config = dict(
    time_shift_ms=100,
    input='log_mel',
    vocab_size=32,
    embed_dim=256,
    encoder_moe='top_k',
    text_encoder_qk_norm=False,
    text_encoder_parallel_block=False,
    warmup_steps=340,
)
Rows from block 2 of the audio encoder of a small contrastive audio-text model, named by matrix and row number. Rows with one number within an expert belong to one neuron, the router's apart. Each number is 128 + 24 x the weight over its row's rms, rounded and kept within 0 to 255. All counts start at 0.
After each expert's rows are labels from the 100 clips, of 14848, where the router gives the expert most weight on average: "peak on" is the class under the peak. Only what is clearly more common there than usual is listed. The data: synthesized solo parts of chorales (CocoChorales).
# router: router (encoder.blocks.2.mlp.router.weight, 32x192), inputs 78-116
# gate: expert gate (encoder.blocks.2.mlp.gate, 32x192x192), inputs 78-116
# up: expert up (encoder.blocks.2.mlp.up, 32x192x192), inputs 78-116
# down: expert down (encoder.blocks.2.mlp.down, 32x192x192, transposed), outputs 78-116

# expert 10
router.10 [152 151 116 134 166 143 166 158 129 162 100 136  86 133  97 124  78 102 127 137 115  99  85 137 131 152  94 159 129  90 116  95 110 150 108 138  96 132 138]
gate.0 [144 125  86 171 150 131 149 137 108  69 132 103 124 139 128  88 123 150 113 149 150 185 146 148 121 162 129  96 124 167 133 158 178 114 151 176 161  96 112]
up.0 [140 113  99  94 152 117 125 117 140 153 128 134 125  98 133  92 149 124  80 141 165 110 122  86  82 121  93 121 153 131 130 116 130 138 104 113 153 138 171]
down.0 [146 124 125 172 118 157 147 103 104  91 147 128 117 174 140 102 105 147 144 149 119 167 110 134 131  99 157 155 110 150 114  96 130 143 109 150 162 130 120]
gate.1 [100 107 144 133 115  92 132  90 112 116 127 150 132 140 133 184 133  92 119 150  93 112 105  94 102 108 162 105 122 138 159 114 147 115 172 108 127 119 122]
up.1 [151 152 106 115 156 149 151 146 141 157 119 108 122 102 136  72 133 167  89 123 142 139 158 118 118 109 118 119 141 135  89 146 106 159 104 107 133 175 114]
down.1 [153 128 120  99 131 111 143 121 122 125 124 129 138 157 185 126  92 121 116 108 151 105 161 104 139 130 122  93 119 118 118 141  85 168 129 115 112 178 136]
gate.2 [168  93 152 136 121  97 106 149 106 137 106 148  96 111 120 174 137 168 138 112 105  94 131 137 143 128 133 166 130  94 154 114 119 134 150 151  72 133  93]
up.2 [102 152 143 131 147 158 129  95 133 119  99 142 153 100 150 118 139 132 120 135 163 133 126  88 155 130 117 137 114 107  76 142 133 140 116 100 136 115 124]
down.2 [127 162  99 130 112 175 119 127 156  80 126 137 123 123 167 127 138 121 139 154 167 115  88 116 159 117 128  84 123 147 111 152  89 133 140 140  94 152 102]
gate.3 [151 127  74 126 153 122 124 109 153 105 108 140 106 128 131  91 113 140 135 166 168 133 125 113 125 136 130 104  79 131  95 141 157 150 131  99 127 130 160]
up.3 [101 132 103 106 112 124 157 111 137 153 136 135 113  57 147 120 115 107 146 111 155 103 137  99  97 123 107 127 111 145 131 115 158 153 120  91 136 140 171]
down.3 [126 111 103 143 128 155 135 107 122 115 123 147 164 191 134 151  99 137 179 157 164 151 101 153 163 127 133 107 108 111 126  89 178 112 119 140 136 134 106]
gate.4 [161 152 140 115 125 127 133 138 114 133 144 135 134 146 159 151 154 110 127 111 134 162 159 110 115 116 168  96 113 168 137 165 115 136 111  91 160 113 188]
up.4 [144 129 105 120 133 135 137 176 100 156 109 155  97 112 147 132 130  99 164  98 126 164 125  96 114 142  88 104 121 144 110 157 103 132  77 127  90 141 148]
down.4 [115 113 138 136 140 143 175 116 129 126 128 121 115 179  89 137 173 144 131  91 117 152 121 114 118 122 143 140  92 176 135 147 103 107 163 106 119 150  71]
gate.5 [116 161 123 182 181 147  98 136 135 140 105 153 119 151 115 175 153 137 123 142 106 118 155 149 148 134 127  83  82 139 127 143 138 138 141 100 106 165 101]
up.5 [144 124  97 155 186 130 143 136 150 130 108 137 105 159 139 114 137 143 126 148 142 163 126 137 114 119 139  64  88 163 113 135 173 169  83 163  89 122 136]
down.5 [128 132 178 142 119 154 137 124 144 140 120  98 146 127 123  82 128 116 103 104 164 109 131 109 104 137 131  89 106 138 122 178 112 163 132 116  98 139 122]
peak on: B3

# expert 27
router.27 [130 121 163 115 153 194 160 149 176 128 104 110 126 141 111 126 176 153  61 112 116  88 129 121 123 167 105 157 126 157 140 130 109 114 118 149 138 131 151]
gate.0 [116 146 107 116  99 153 123 115 129 139 146  84 183 125 122  93 143 131 112  66 151 126 124 120 147 102 126 117 116 126 104 131 156 125 121 139 162 166 136]
up.0 [175 125 115 111 127 145 114 123 137  99 127 145 147 113 117 134 126  79 154 147 146 139 156 112 106 152 157 129 122  62 137 125 147  89 130 126  86 133 168]
down.0 [143 127 121 158 126  55 102 137 151 117 151 115 121  95 127 125 144  98 123 148 131 161 118 159 119 172 135 123 169 127 151 112 127 117 101 167  79 105 114]
gate.1 [138 135  60  81 119 102 129 119 111 123 132 155 143 139 107  97 129 124 132 157 145 114 148 151 136 126 129 131 120  69  65  97  88 106 153  98 182 140 119]
up.1 [158 157  97  68 156  96 134 144 145 123 102 109 134 105 138 128 149 128 130 114 118 107 112 118 157  89 104 143 171 109 120 150 123 111 123 137 154 126  97]
down.1 [130 140  94 118 136 120 166 152 138 119  90 147 142 149 144  86 106 118 128 137 181 107 125 136 127 145  87 100 100 123 115 140 118 145 143  92 133  95 111]
gate.2 [162  72 149 124 137 114 142 110 113 122 113 153  97 166 105  85 115 100 114 111 140 123 138 108 149 120 143 120 209 126 166 140 142 120 120 130  49 154  97]
up.2 [ 88 148  99 100 118 131 117 129  71 127 102 103  80 104 147 161 149 114 163 152 152 123 131 177 137 136 156 119 171 133 174  90 110 159 144 134  95 133 126]
down.2 [137 129 117 107  92  93 136 103 122 131 125 164 192 110 132 109 133 125 116 152 127 127 205  90 140 119 113 130 103 143  71 139 138 140 134 124 167 171 139]
gate.3 [135 135 130 120 113 154 170 117 145  71 138  99 125 149 140 137  91 124 142  88 125 183 114 116 126  90 175 156 141 113 183 146 106 114 112 116 202 121 162]
up.3 [119  82 135 133 161 135 117  89 117 128  74 139 180 134 113 136 105 121  89 129 190 102 179 156 114 161  86 116 161 150 131 122 163 143 124 106 132 158 156]
down.3 [101 113 111 109  87 126 139 127  78 129  68 157  98  96 134  89 125 103 154 141  86 119  99 155 103 129 142  94 134 145 169 111 113 141 119  78 105 145 175]
gate.4 [ 99 149 117 107 133  94 126 142 130  94  81 112 100 143 155 113 190 128 153  78 139 146 141 135 162 118 121 157 130 162 127 118 161  95 110  97 114 105 175]
up.4 [127 169  95 134 121 153 139 136 127 138 120 105 112 132 126 122 128 132  83 182 140  79 147 127 147 110 112 123 149 109 122 122 146 138 144 139 123  69 136]
down.4 [130 117 108 139 150  82  76 117 147 149 133 103 105  98 132 164 138 140 125 101 135 132 121  93 116 140 106 148 125 119 103 116 136 150 145 123 116 138 105]
gate.5 [113 151 120 156  95 122 118 134 138 110 136 148 112 100 107 173 109 135 128 133 146 125 142 126 134 176 131 136 138 118 123 146 137 157 127 100 169 139 127]
up.5 [ 97  87 133 119 136 142 154 112 146 139 132 137 113 173 155  88 165 111 104 146 124 127 146 131 131 138 128 127 121 129 137 131 145 129 178 114 129 168 163]
down.5 [129 101 108 132 137 180 110 166 155 145 129 142 160 126 114  75 106  98 138 133 140 107 152 100 145 119 103 110 127 157 128 162 123  95 131 147 130 126 165]
peak on: D5

# expert 6
router.6 [122 120 130 125 163 127 136  89 177 120 143  95 100 153 160 110 116  89 124  90 147 126 156 149 120 129 141  98 123 133 149 129 108 151 139  81 160 124 152]
gate.23 [116 101 115 139 104 134  59 127 117 142 164 163 138 114 153 135  94 118 155 137 128  94  74 138 128 102 105 142 109 136 119 134 126  96 111 107 140 150 122]
up.23 [149  81 115 122 115 167  84 147 114 126 134 145 137  95 131 139 115 115  94 164 104 160 155 108 152 118 102 141 152 124 128 130 108 126 126 132 153 146 105]
down.23 [129 130 125 135 187 101 146 117 118  94 146 133 151 110 157 128 143 108 116 131 142 174 101 122 122 103 123 134 101  95 139 149 102 136 114 153 120 142 107]
gate.24 [107  93 138 115  80 136 129 155 106 166 147 134 133 160 113 111 124 113 143 142 116 131 171  93 124 181 109 142 132 155 128 113 147 142 143 132 107 149 151]
up.24 [125 147  95 115 125 136 108 146 174 146 184 135 105 127 130 131  99 106 119  96 114 140  98 156 126 140 108 118 124 135 139 136 123 163 120 114 109 126 151]
down.24 [102 142 157 143 135 129 151  87 161 124 166 125 116 122 117  90 137 100 126 153 157 120 101 104  84  83 139 140  85 165 127 145 111 163 133 100 134 134  86]
gate.25 [121 125 135 123 120 143 157 120 103 182 102 145 183 170 104 101 153 103 152 127 122 125 113 149 165 121  89 104 136  87 129 109 156 128 152 154  93 137 179]
up.25 [131 100 154 128 101 120 151 165 134 112 109 134 118  85 108 135 166 138  85 115 126  94 111 134 132 123  87 131 135  97 118 128 137 141 110 132 125  81 127]
down.25 [139 175 142 135 134 156 121 125 146  94 145  87  94 153 136  79 159 127 124 100 104 156 136 144 127  73 165 116  92 147 170 140 112 141 129  69 125 104 124]
gate.26 [139 150 186 110 125 110 106 125 124 150 137 129  94 142 105 121 160 115 147 109 120 143  80 137 137 157 139 109 131  99 112 124  98 124  99 160 167  89 166]
up.26 [129 146 138 174 118 159 134 129 124 156 114 130 157 144 137 138 153 134 205 130 144 120 121 142 143 179 138 153 151 120 122 128 161 110 134 163 128 139 147]
down.26 [122 143 138 118 152 111 125 133 143 127 102 145 137 179  78 105 146 171 154 100 139  88 157 149 104 121 106 131 132  95 161 124 126 176 140  99  99 194  85]
gate.27 [121 132 156 117 117 140 150 166 135 131 108 142 157 103 157 148 118 135  86 122 142  80 138 177 147 142 101 130 153 116 136 105 157 144 114 145 111 168 136]
up.27 [197 110 115 153 123 146 107 141 141 121 169 137  97 141  93  81 122 148 129  75 102 147  67 134 116 119  89 138 156 159 125 123 122 116 133 132 144 163 118]
down.27 [156 132 145 184 134  90 112 130 128 132 154 139 103 106 114 159 178 109 107 100  98 150 101 122 133 146 127 141 139 139 142  99  97  83 122 104 117 127 162]
gate.28 [146 197 132 117 122  69 141 115  96 139 131 121 112 105 131 119 114 125 175  98 155 167 133 135 139 130 159 136 136 121 163 101 134 110 102 135  65 114 109]
up.28 [131 144 102 141 106 132 191 118 136 142 140  93 183 175 148 114  66 145 140 109 140 130 125 169 118 157 101 131  94 155 140 148 111 150 145 134 128 151 128]
down.28 [135 102 137 143 140 149 111 157 115 109 136 152 155 104 163 112 117 119 125 167 139  68 128 116 128  89 154  78  99  82 108 129 114 110 128 132 121 117 120]
peak on: G#3

# expert 23
router.23 [147 147 120 120 105 103 155 100  99 156  97 138 160 128 176 146 138 100 123 100 114 143 152 103 114  93  98 126 153 113 101 109 104 154 144 130 141 118 149]
gate.0 [143 103 149 148 122 130 105 156 117 160 107 120 104 127 126 125 126 115 123 133 119 124 140 122 121 129 115  99 127  98 135  84 122 127  90 102 144 165 157]
up.0 [124  90 136 119 130 139 123 151 109 131 100 144  84 120 114 109 104 109 115 152 100 150 128 166 136 149 104 128 145 102 129  80 132 132  92 111 141 123 108]
down.0 [105 139 116 148 108 113 150 155 148 122 118  90 108 155 150 128 152 175 132 142 101 148 176 155 119 158 152 121  95 174 118 112 160 109 127 111 140 151 147]
gate.1 [133 129 141 135 136 103 114 103 120 138  97 145 145 144 121 119 134 121 139  97 110 146 145 173 167 126 127 139 146 121  93 100 117 121  98 127 160 147  89]
up.1 [166 139 140 161 129 115 129 138 136 146 136 146 169 141 111 156 180 151 129 109 133 116 167 131 104 123 109 148 128 120 103 163 112 189  88  99 143 144 119]
down.1 [159 120 146 141 137 105 167 126 135 157 130 113 131 156 150 108 145 115 118 125 124 106 129 125  93  68 126 139  96 129 103 118 125 117 129 119 169 129 132]
gate.2 [100 151 125 147 103 157 109 110  78 126 164 119 127 138 142 167 118 107 140 128 136  95 171 134 116 110 146 146 136 107 147 143 126 134 106 142 106 103  96]
up.2 [158 106 162 133 129 100 165 148 181 109 132 156 125 141 113 115 146 140 133 109 108 146 104 131 114 141 134 107 124 153 124  99 125 131 158 139 156 124 136]
down.2 [158 107 144 141 142 142 129 132 118 155 120 128 154 111 161  80 170 141 118  99 145 113 118 162  80 108 105 113 132 121 139 147 136 112 168 112 149 118 107]
gate.3 [155 122 128 129 155 143 139 150 101 148 112 128  83 104 114 115 181 121 132  78  94 149 129 105 126 113 101 143 139  97 139 150  89 100 104 147 153 115 123]
up.3 [127 106 167 171 105 125 102  97 138 137 101 146 114  93 101 122 183 140 114  77 133  81 132 145 137 130 131 101 157 137 132 135 146 130 120 103 188 167 133]
down.3 [119 124 129 125 143 122 115 138 162 126 146 131 134 118  78 113 124 110 133 171 125 100 139 129 121  88  77 124 104 123 126 155 119 142 125 159 149 130 150]
gate.4 [137 115 118 127 190 145 180 104 144 119 136  91  94  88 120 149 108 113 128  84 133 148  94 179 134 129 130 131 123 116 103 107 127  93 131  95 135 147 124]
up.4 [148 112 165 142 156 171 121 142 147  99 116 127 136 133 151 157 122 153 126 160 125 120 121 119 151 141 139 138 118  93 138 108 137 176  90 119 132 154 134]
down.4 [110  75 153 139 131 151 135 173 137 112 140 106 169 141  99 127 133 164 108  88 161 140 135 148  97 128 139  99 141 195 120 126 179 129 119 147 142 116 140]
gate.5 [131 106 126 149 136 162 139 131 146 107 113 151 103 129 104 124 172 178 146 119 121 170 115 115 131 110 112 143 143 124 142 128 147  98 145 134 163 117  93]
up.5 [134 118 156 149 109 168 126 102 132 115 129 150 134 127 109 135 161 168 147  82 140 149 105 112 119  94 104 151 151 108 144 117 149  93 142 129 170 120  97]
down.5 [108  99 143 149 138 150  90 119 120  98 153 130 112 126  80  94  98 136 163 147 139 112 111 144 131 153 102 100 120 170 134 124 124 105 105 142 139 136 145]
peak on: A4

# expert 18
router.18 [ 95  71  83 119 126 175  86 130 120  65 117 140 126 150 106 109 107 130 143  98 126 135 142 126 110 125 112 116 122 124 172 133 118 102 103 165 138 108 115]
gate.0 [ 90 121 132 125 128 141 121 121 123 145 136 114 123 126 110  83  89 119  85 103 161 112 113 141 153 137 140 153  85 114 107  97 153 121 130 138  98 138 164]
up.0 [107 135 114 116 131 134 143 108 125 144 179 103 120 135 101 135 164  68 107 108 143  91 147 151 102 118 138 108 162 126 170 171 134 135 154 123 171 142 148]
down.0 [111 136 142 111 115 136 126 102 104 110 122 138 127 159 114  99 165 138 138 139 122 121  87  82 132 164 101 122 131 131  99 157 156 151 102 143 110  99 128]
gate.1 [145 117  94 115 130 149 138 180 144 160 112 119 123 138 153 123 121  91  72 136 142 115 124 103 124 116 131 159 117 124 132 154 108 150 116 139  90 134 173]
up.1 [122 114 104 140 131 113 102 120 151 158 137 157  89 119  95 163 131 115 150 103 168 112 148 149 173 155 118 120 152 155 147 135 148 109  97 134 100 175 133]
down.1 [145 115 160  94 101 146 123 174 128 147 115 122 145 120 111  93 128 165 126 106 128 107 110 186 134 163 130  89 133 144 102 124 185 123 103 167 169 122 137]
gate.2 [129 172 105 115 105 119 171 159 130 161 118 150 135 108 160 160 106 113 151 149 111 132 138 103 132  84 128 126 117 109  97 133 106 173 142 126  86 124 152]
up.2 [140 154 104 109 123 155 118 115 114 155 136 145 123 118 127 128 120 110 156 111  79 161 119 124 124  95 114  97 112 117  80 141 117 111  91 134  78 139 142]
down.2 [128 134 121 128 128  64 125 127 110 125 102 116  92 149 128 138 135 155 130 127 113 143 125 141 139 136 130 117  85 169 120 120 130 147 130 100 118 149 142]
gate.3 [181 128  73  97 150 130 117 183 142 105 113 146 136  91 143 134 127  93  93 144 105  65 160 131 115 153 126 122 165 103 147 126 108 150  96 155  80  95 109]
up.3 [154  94  74  93 134 143 118 164  99 104  75 154 147  87 111  97 113  93 140 132 108  88 149 114 127 115 110 121 143  97 122 144 116 126 108 167  99 126 118]
down.3 [110 124 166 129 145 175 116 136 184 108 111  98 115 137 159 107 161 123 112 115 154 126 146 172  95 117 158 101  85 162 148 132 133 105 155 154 131 120 164]
gate.4 [104 141 137 138 118 129 122 145 145 100 162 106  83 163 141 130  79 133 135 138 105 149  94 151 111 127 101  95 114 114 137 165 150 104 132 120 131 109 139]
up.4 [111 139 131 121 110 110 149 147 103 132 107 154  95 115 145 184 123 133 159 120  83 138 109 120 122 106 131 119 121 107 128 141 126 126  84 166 120 100 144]
down.4 [128 115 124 131 127 105 134  84  89  90 134 143 145 163 101 161 123 182 124 133 125 116 155 133 149 142 126 122 102 182 129 136 126 143 114 128 135 157 106]
gate.5 [ 97 113 136 149 140 112 139 108 149 100 171 112 127 145 111 110  88 146 135  98 152 116 124 123 100 142 132  96 101  90 153 178 148 127 134 141 115  94 148]
up.5 [155 125 157 130  79 112 115 115 127 102 178 114 187 103 141 117 147  91 106 102 155 134 109 100  94 151  94 151 128 126 131 147 119 122  88 163 164 157 126]
down.5 [110 154 171  91 153 138 100 151 133 152  79 124  66 110 128 140 126 150 160 128  78 153  83 107 104 129 113 152 114 108  89 140 135 153 120 124 107  99 131]
peak on: F4

# expert 19
router.19 [ 72 115 131 143 104 107 116 106 139 100 156 133 140 143 160 113 170 148 162 138 124 163 125 152 156 147 156 102 105 139 116 142 139 108 100 105 154 163 105]
gate.0 [131 113 133  89 145 138  63 125 146 112 110  63 156 101 128 108 139 120 128 107 154 135 141 120  99 153 100 105 130 121 177 159 147 136 151 170 156 108 196]
up.0 [160 132 114 159 137 149 134 148 137 159 133 147  70 107  93 139 113  98 144 107 106 117  99 105 125 105 142 149 142 138 149  87  88 131 108 142  88 105 148]
down.0 [163 120 145 129 127 159  96 147 118 133 126 162  98 136 148 105  93  84 128 105 123 125 164 126  85  96  31 155 112 157 103 126  85 104 164 110 100 118 136]
gate.1 [112  77 122  76 153 139 116 127 128  92 153 127 148  90 114 130 159 154 133 148 133 165 132 150 127 127 106 134 149 156 170 111 156  98 101 156 173 141 137]
up.1 [116 161 135 157 149  97 159 114 152 107 154 121 135 182 134 135 128 121 132 132 121 116 131 126 126 146 166 152  98  86  51 145 121 131 145  98 110 135 109]
down.1 [112  70 129 137 126 100 132 173 106 113 131 115 123 111 135 151 143 154 148 128 178 170 148 142 121 136  88 108 100 149 129 117 146 125 108 134 134 135 163]
gate.2 [136 149 116 126 141 100 169 162  97 119 138 156 156  93  86 128 132 118 139  92 133 129 170 136 104 161 143 134 110 104 153 121  92 137 124 130 146 109 141]
up.2 [171 153 141 143 147 115 137  97  85 159 161  93 144 107 120 117 126 118 106 184 105 135 142 113 138 119 145 136  94 162 117 106 157  61 132 130 156 151 156]
down.2 [ 81 176 130 129 141 112 130 131 178 144 143 126 113 179 112 119 117 141 125 137 114 124 129 112 119 146 112  88 107 107 175 111 109 134 112 105 125 192 134]
gate.3 [131  96 141 133 161 143  84 126 105 140 130 103 155  91 128 127 148 137 147 117 158 116  91 133 125 153 124 113 131 125 191 141 162 133 121 170 125 138 175]
up.3 [135 157 106 142 122 118 176 118 153 107 122 154  94 123 137 134  87 137 135 146 102 131 146 122 129  89 140 132 130 113  76 145  99 124 136  95 132 124  69]
down.3 [155 114 127 145  98 103 101 157 112 116 127 144 139 150 133 112 108 110 117 105 150 146 147 131  90 117  78 122 119 114 142 117 129  95 129 130  96 130 174]
gate.4 [130 171 152 161  61  89  84 155  73 131 138 115 138 131 158 138 157 143 143  93 154 131 191 148 138 151 123 103 168 118 129 106 161 147 106 137 164 128 132]
up.4 [102  80 133  77 142 154 141 113 166 138 124  94 144 107  99 131 133 143 149 122 145 111 134 115 102 145  90 112 132 130 146 174 136 157 114 159 130 106 153]
down.4 [113 132 154 141  89 120 129 114 137 136  88  99 107 125 147 124 133 156 176 140 211 122  94 151 131 126 150 122 132  99 165 139 148 135  89 121 143 146 168]
gate.5 [108 137 118 133 137 111 152 124 170  93 111 106 120 125 152 130  98 120 145 138 153 140 123 141 119 159 153 128 134 121 145  69 114 184 110  76 127 151 117]
up.5 [137 152 144 104 153 119 157 133  92 159 163 136 143 136 124 115 142 177 128 140 143 127 160 110 102 135  92 132 118 161 127 177 118 110 146  94 103 128 146]
down.5 [156 137 125 123 114 121 102  97 157  93 108 148 125 140 135 117 129 134 159 118  85 151 140 109 145 130  73 158 165 151 106 122 131 139 147  89 185 119 136]
peak on: F#5

# expert 25
router.25 [134 120 148 156 151 184 130 159 140 156 106 132 176 125 103  99 169 129  85 128 116  81 116 126  95 172 138 118 135 142 123 153 140 109 116 114 141 146 143]
gate.0 [ 85 110 122 105 137 126 102 131  94 142  98 121 135 142 147 108 139 109 148 132 149 103 106 139 107 113  94 145 134 109  83 139 106  43 103 126  85 125  98]
up.0 [ 93 125 129 100 134 135 133 119 101  94  67 159 137  92 140 124 117 127 136 166 122 123 140 138 149 135 124 164 131 103  80 155 103  97 133 128 118 147 108]
down.0 [128 122 146 151 178 120  96 149 155 164  77 152 140 111 158 160 144 156 100 130 150 129 165 138 144 111 169 110 136 125 136 125 105 141 128 181 139 133 166]
gate.1 [118 143 115 145 122 108 133 103 128  76 120 111 126 117 105 133 100  95 178 130 110 121 128 168 146 126 106 112 184 136 127  99 129 130 119 142 148  93 129]
up.1 [139  87 138 111 162 166 153 118 139 179 108 118 144 167 142 124 154 120  98 165 141 102  96 111 102 122 151 150 157  95 124 198 132 133 158 110  78 132  95]
down.1 [149 122 160 135  94 140 134 117 167 116  98 151 113 168  99 125 105 134 157 121 156  98 115 123 107 161  71 160 142 112 115 144 137 123 137  65 126 132 118]
gate.2 [141 142 112 114 145 174 156 137 162 147  76 145 161 126 101 143 126 116 126 165 156  60 128 135 127 133 143 145 119 140 112  98 105 152 110 117 152 103 169]
up.2 [105 139 183  93 133  98 113 101 100 139 167 146 101 153 130  99 113 132 136 128 108 163 102 130 139 117 109 125 123  98 145 128 135  93  98 142  95 144 134]
down.2 [127 139 121  91 134 136 152 119 134 149  72 149  99 131 119 146 136 123 131 128 150  93 111  91 128 125 106 122 131 160 124 134 148 141 112 129 105 134 132]
gate.3 [127 124 145 107 115 129 132 182  99 136  93 122 108 137 134 113 149 102 126 121 125 109 129 143 164 106 116 137 165 140  81  82 109 139 169 117 144 141 146]
up.3 [141 122 105 145 148 105 113 133 132 132 160 151 114 136  90 103 144 122 155  81 119 102  84 100 113 139  95 113 116 158 122 118 120 130 103  98 127 127 128]
down.3 [125 164 113 139 119 111 128 120 150 157 155 193 123 178 101 112 115 114 153 120 145 131 125 124 102 146 139 120 141 127  96 136 120 110 126  73 110 144 120]
gate.4 [134 114 149 145  93  89 135 118 166 140 140  86  95 147 116 163 123 134 112  96 121 184 155 129 118 168  79 128 131 109 111 119 157 158 138 138 120 126 118]
up.4 [137 131 113 120 130  91 126 142 153 148 159 115 148 157 164  97 125 148 136 104 163 201 124 100 141 148 175 151 133 108 133 128 149 150  95 125 128 140 102]
down.4 [ 78 129  99 103  78 116 117 119 129 118 138 133 123  95 119 157 139 140 111 138 119  95 128  97 123 131 162 198 149 109 140 116 134 108 119 147 168 109 119]
gate.5 [ 90 137 133 141  96  91 124 140 137 122 127 128 127 121 120 101 123 123 155  95 106 140 164 129 115 154 125 103 157 164 142 116 122 132  91 113  90 132 161]
up.5 [ 66 139 140 108  90 149 106 159 144 112 108 129 151 129 132 145 163 129 182 107  89 148 169 120 126 180 130 109 176 129 153 136 167 127 121 110 125 121 164]
down.5 [131 142 140 165 156 140 164 134 163 130 109 119 126  96 131 149 125 126 136 141 132 154 103 165 154 126 128  93 140 107  93 172 136 148 126 147 146 173 131]
peak on: B4

# expert 7
router.7 [141 175 135 144  93 138 103 137 145 137 109 103 148  82 128 127 170 140 123 167 139 103 161 157 103  95 122 120 159  94 174 129 127  93 119 119 148  88 142]
gate.0 [166  98 115 119 122 137 148 130 133 164 112 162 135 130 140 126 143 115 114 118 110 136 117 132 111 143 103 165 121  91 109  90 106  95  94 110 130 157 108]
up.0 [129 134 162 124 140 144 142 168 132 140 116  95 112 145 107 122 113 158  94 149 133 155 126 149 131 132 161 121 109  97 112 142 124 134 109 124  82 103 135]
down.0 [109  88 158 109 140 100 128  80  54 141 131 122 121 125 120 163 102 159 158 106 146  98  96 147 128 162 123 166 152 125 112 105 108  90 144 125 147 133  91]
gate.1 [118 165 154 124 163  96 131  90 125 174 146 114 146 160 100 121 130 163 126 140 127 101 146 165 144 106 123 142 100 113 109 151 162 117 116 137 103 129 107]
up.1 [101 143 102 132  88 130  93 107 123 124 137 118 144 105 124 133 137 106 112 138 177 127 130 144 162 122 117 134 146 135 149  93 166 133 119  90 150 127 116]
down.1 [151 109 150 155 111 142 129 115 123 113  97 122 142 112 110 123 122 147  93 130 157 112 119  98 153 142 138 145 187 111 148  99 136  69 123 144  81 161 152]
gate.2 [103 116  86 133 135 125  99 127  84 112 103 169 117 146 108  91 123 159 119 135 108 139 108 130 112  98 119 107 117  78 137 172  92 100 130 124 106 107 125]
up.2 [166 158 189 135 120 128 126 122 163 122 150 118 130 160 138 151 111 124 154 137 133  90 149 124 132 164 180 165 134 139 151 103 121 174 121 148 102 154 140]
down.2 [115  91  63 124 135 126 146 134 118  95 166 147 104 143 159 112 131 129 140 131  78 156 176 119 148 169  88 103  96 117 119 114 110 144 111  95 135 139  77]
gate.3 [113 146  89 128 124  76 142 123  90 156 129 156 126 127 141 180  73  63 168 137 126 124 136 126 149 164 142 172 135  97  99 101  97 167  57 105 104 139 116]
up.3 [165 154 102 150 101  98 109 115  90 135 157 163 166 118 131 140 130  48 108 155 138 124 162 144 144 111 108 153 161  93 126 130 121 147  87  88 100 135 129]
down.3 [ 74 135 142 181 136 157 101 112 120  99 133 105 143 130 135 126 145 173 111 128 142 142 137 152 131 162  91 107 119 131 151 159 138 160 108 155 148  73  88]
gate.4 [142 123 127 154 140  98 133 126 141  81 124 144 137 150 145 136 153 112 172 116 143 177 140 127 125 119  93 114 128 157  93 157 124 125 125 150 196 124 142]
up.4 [132 113 105 110 155 114 135  99 113 155 149 110 163 142 119 119 123 137 148 101  57 138 133 136 131 131 113 165 108 124 108 118 147  96 185 126 147 138 106]
down.4 [162 124 152 169 151 131 108 135 118 160  95 133 177 109 122  92 120 106 138 110 103 116 166 152  97 121 109 168 119 122 151  68  78 101 113 126 143 158 115]
gate.5 [130 132  99 170 130 153 159 172 136 164 109  90 110 154 135 114 113 157 115 152 146 165 149 134  98 111  97 121 116 111 116 132 119 111 126 112 147 117 118]
up.5 [122 137 174 138 134 145 171 140 142 164  95  98 175 159 138 133 121 124 135 132 147 110 138 119 108 102  80 143  97 102 124 149 105  62 143 132 134  85 125]
down.5 [138 140 129 121 124 127 102  93 159 135 123  89 112  76 113 127 152 124 128  85  93 132 145 124 131 149 127  82 133 159 139 134 149 138 144 166 147 152  91]
peak on: F5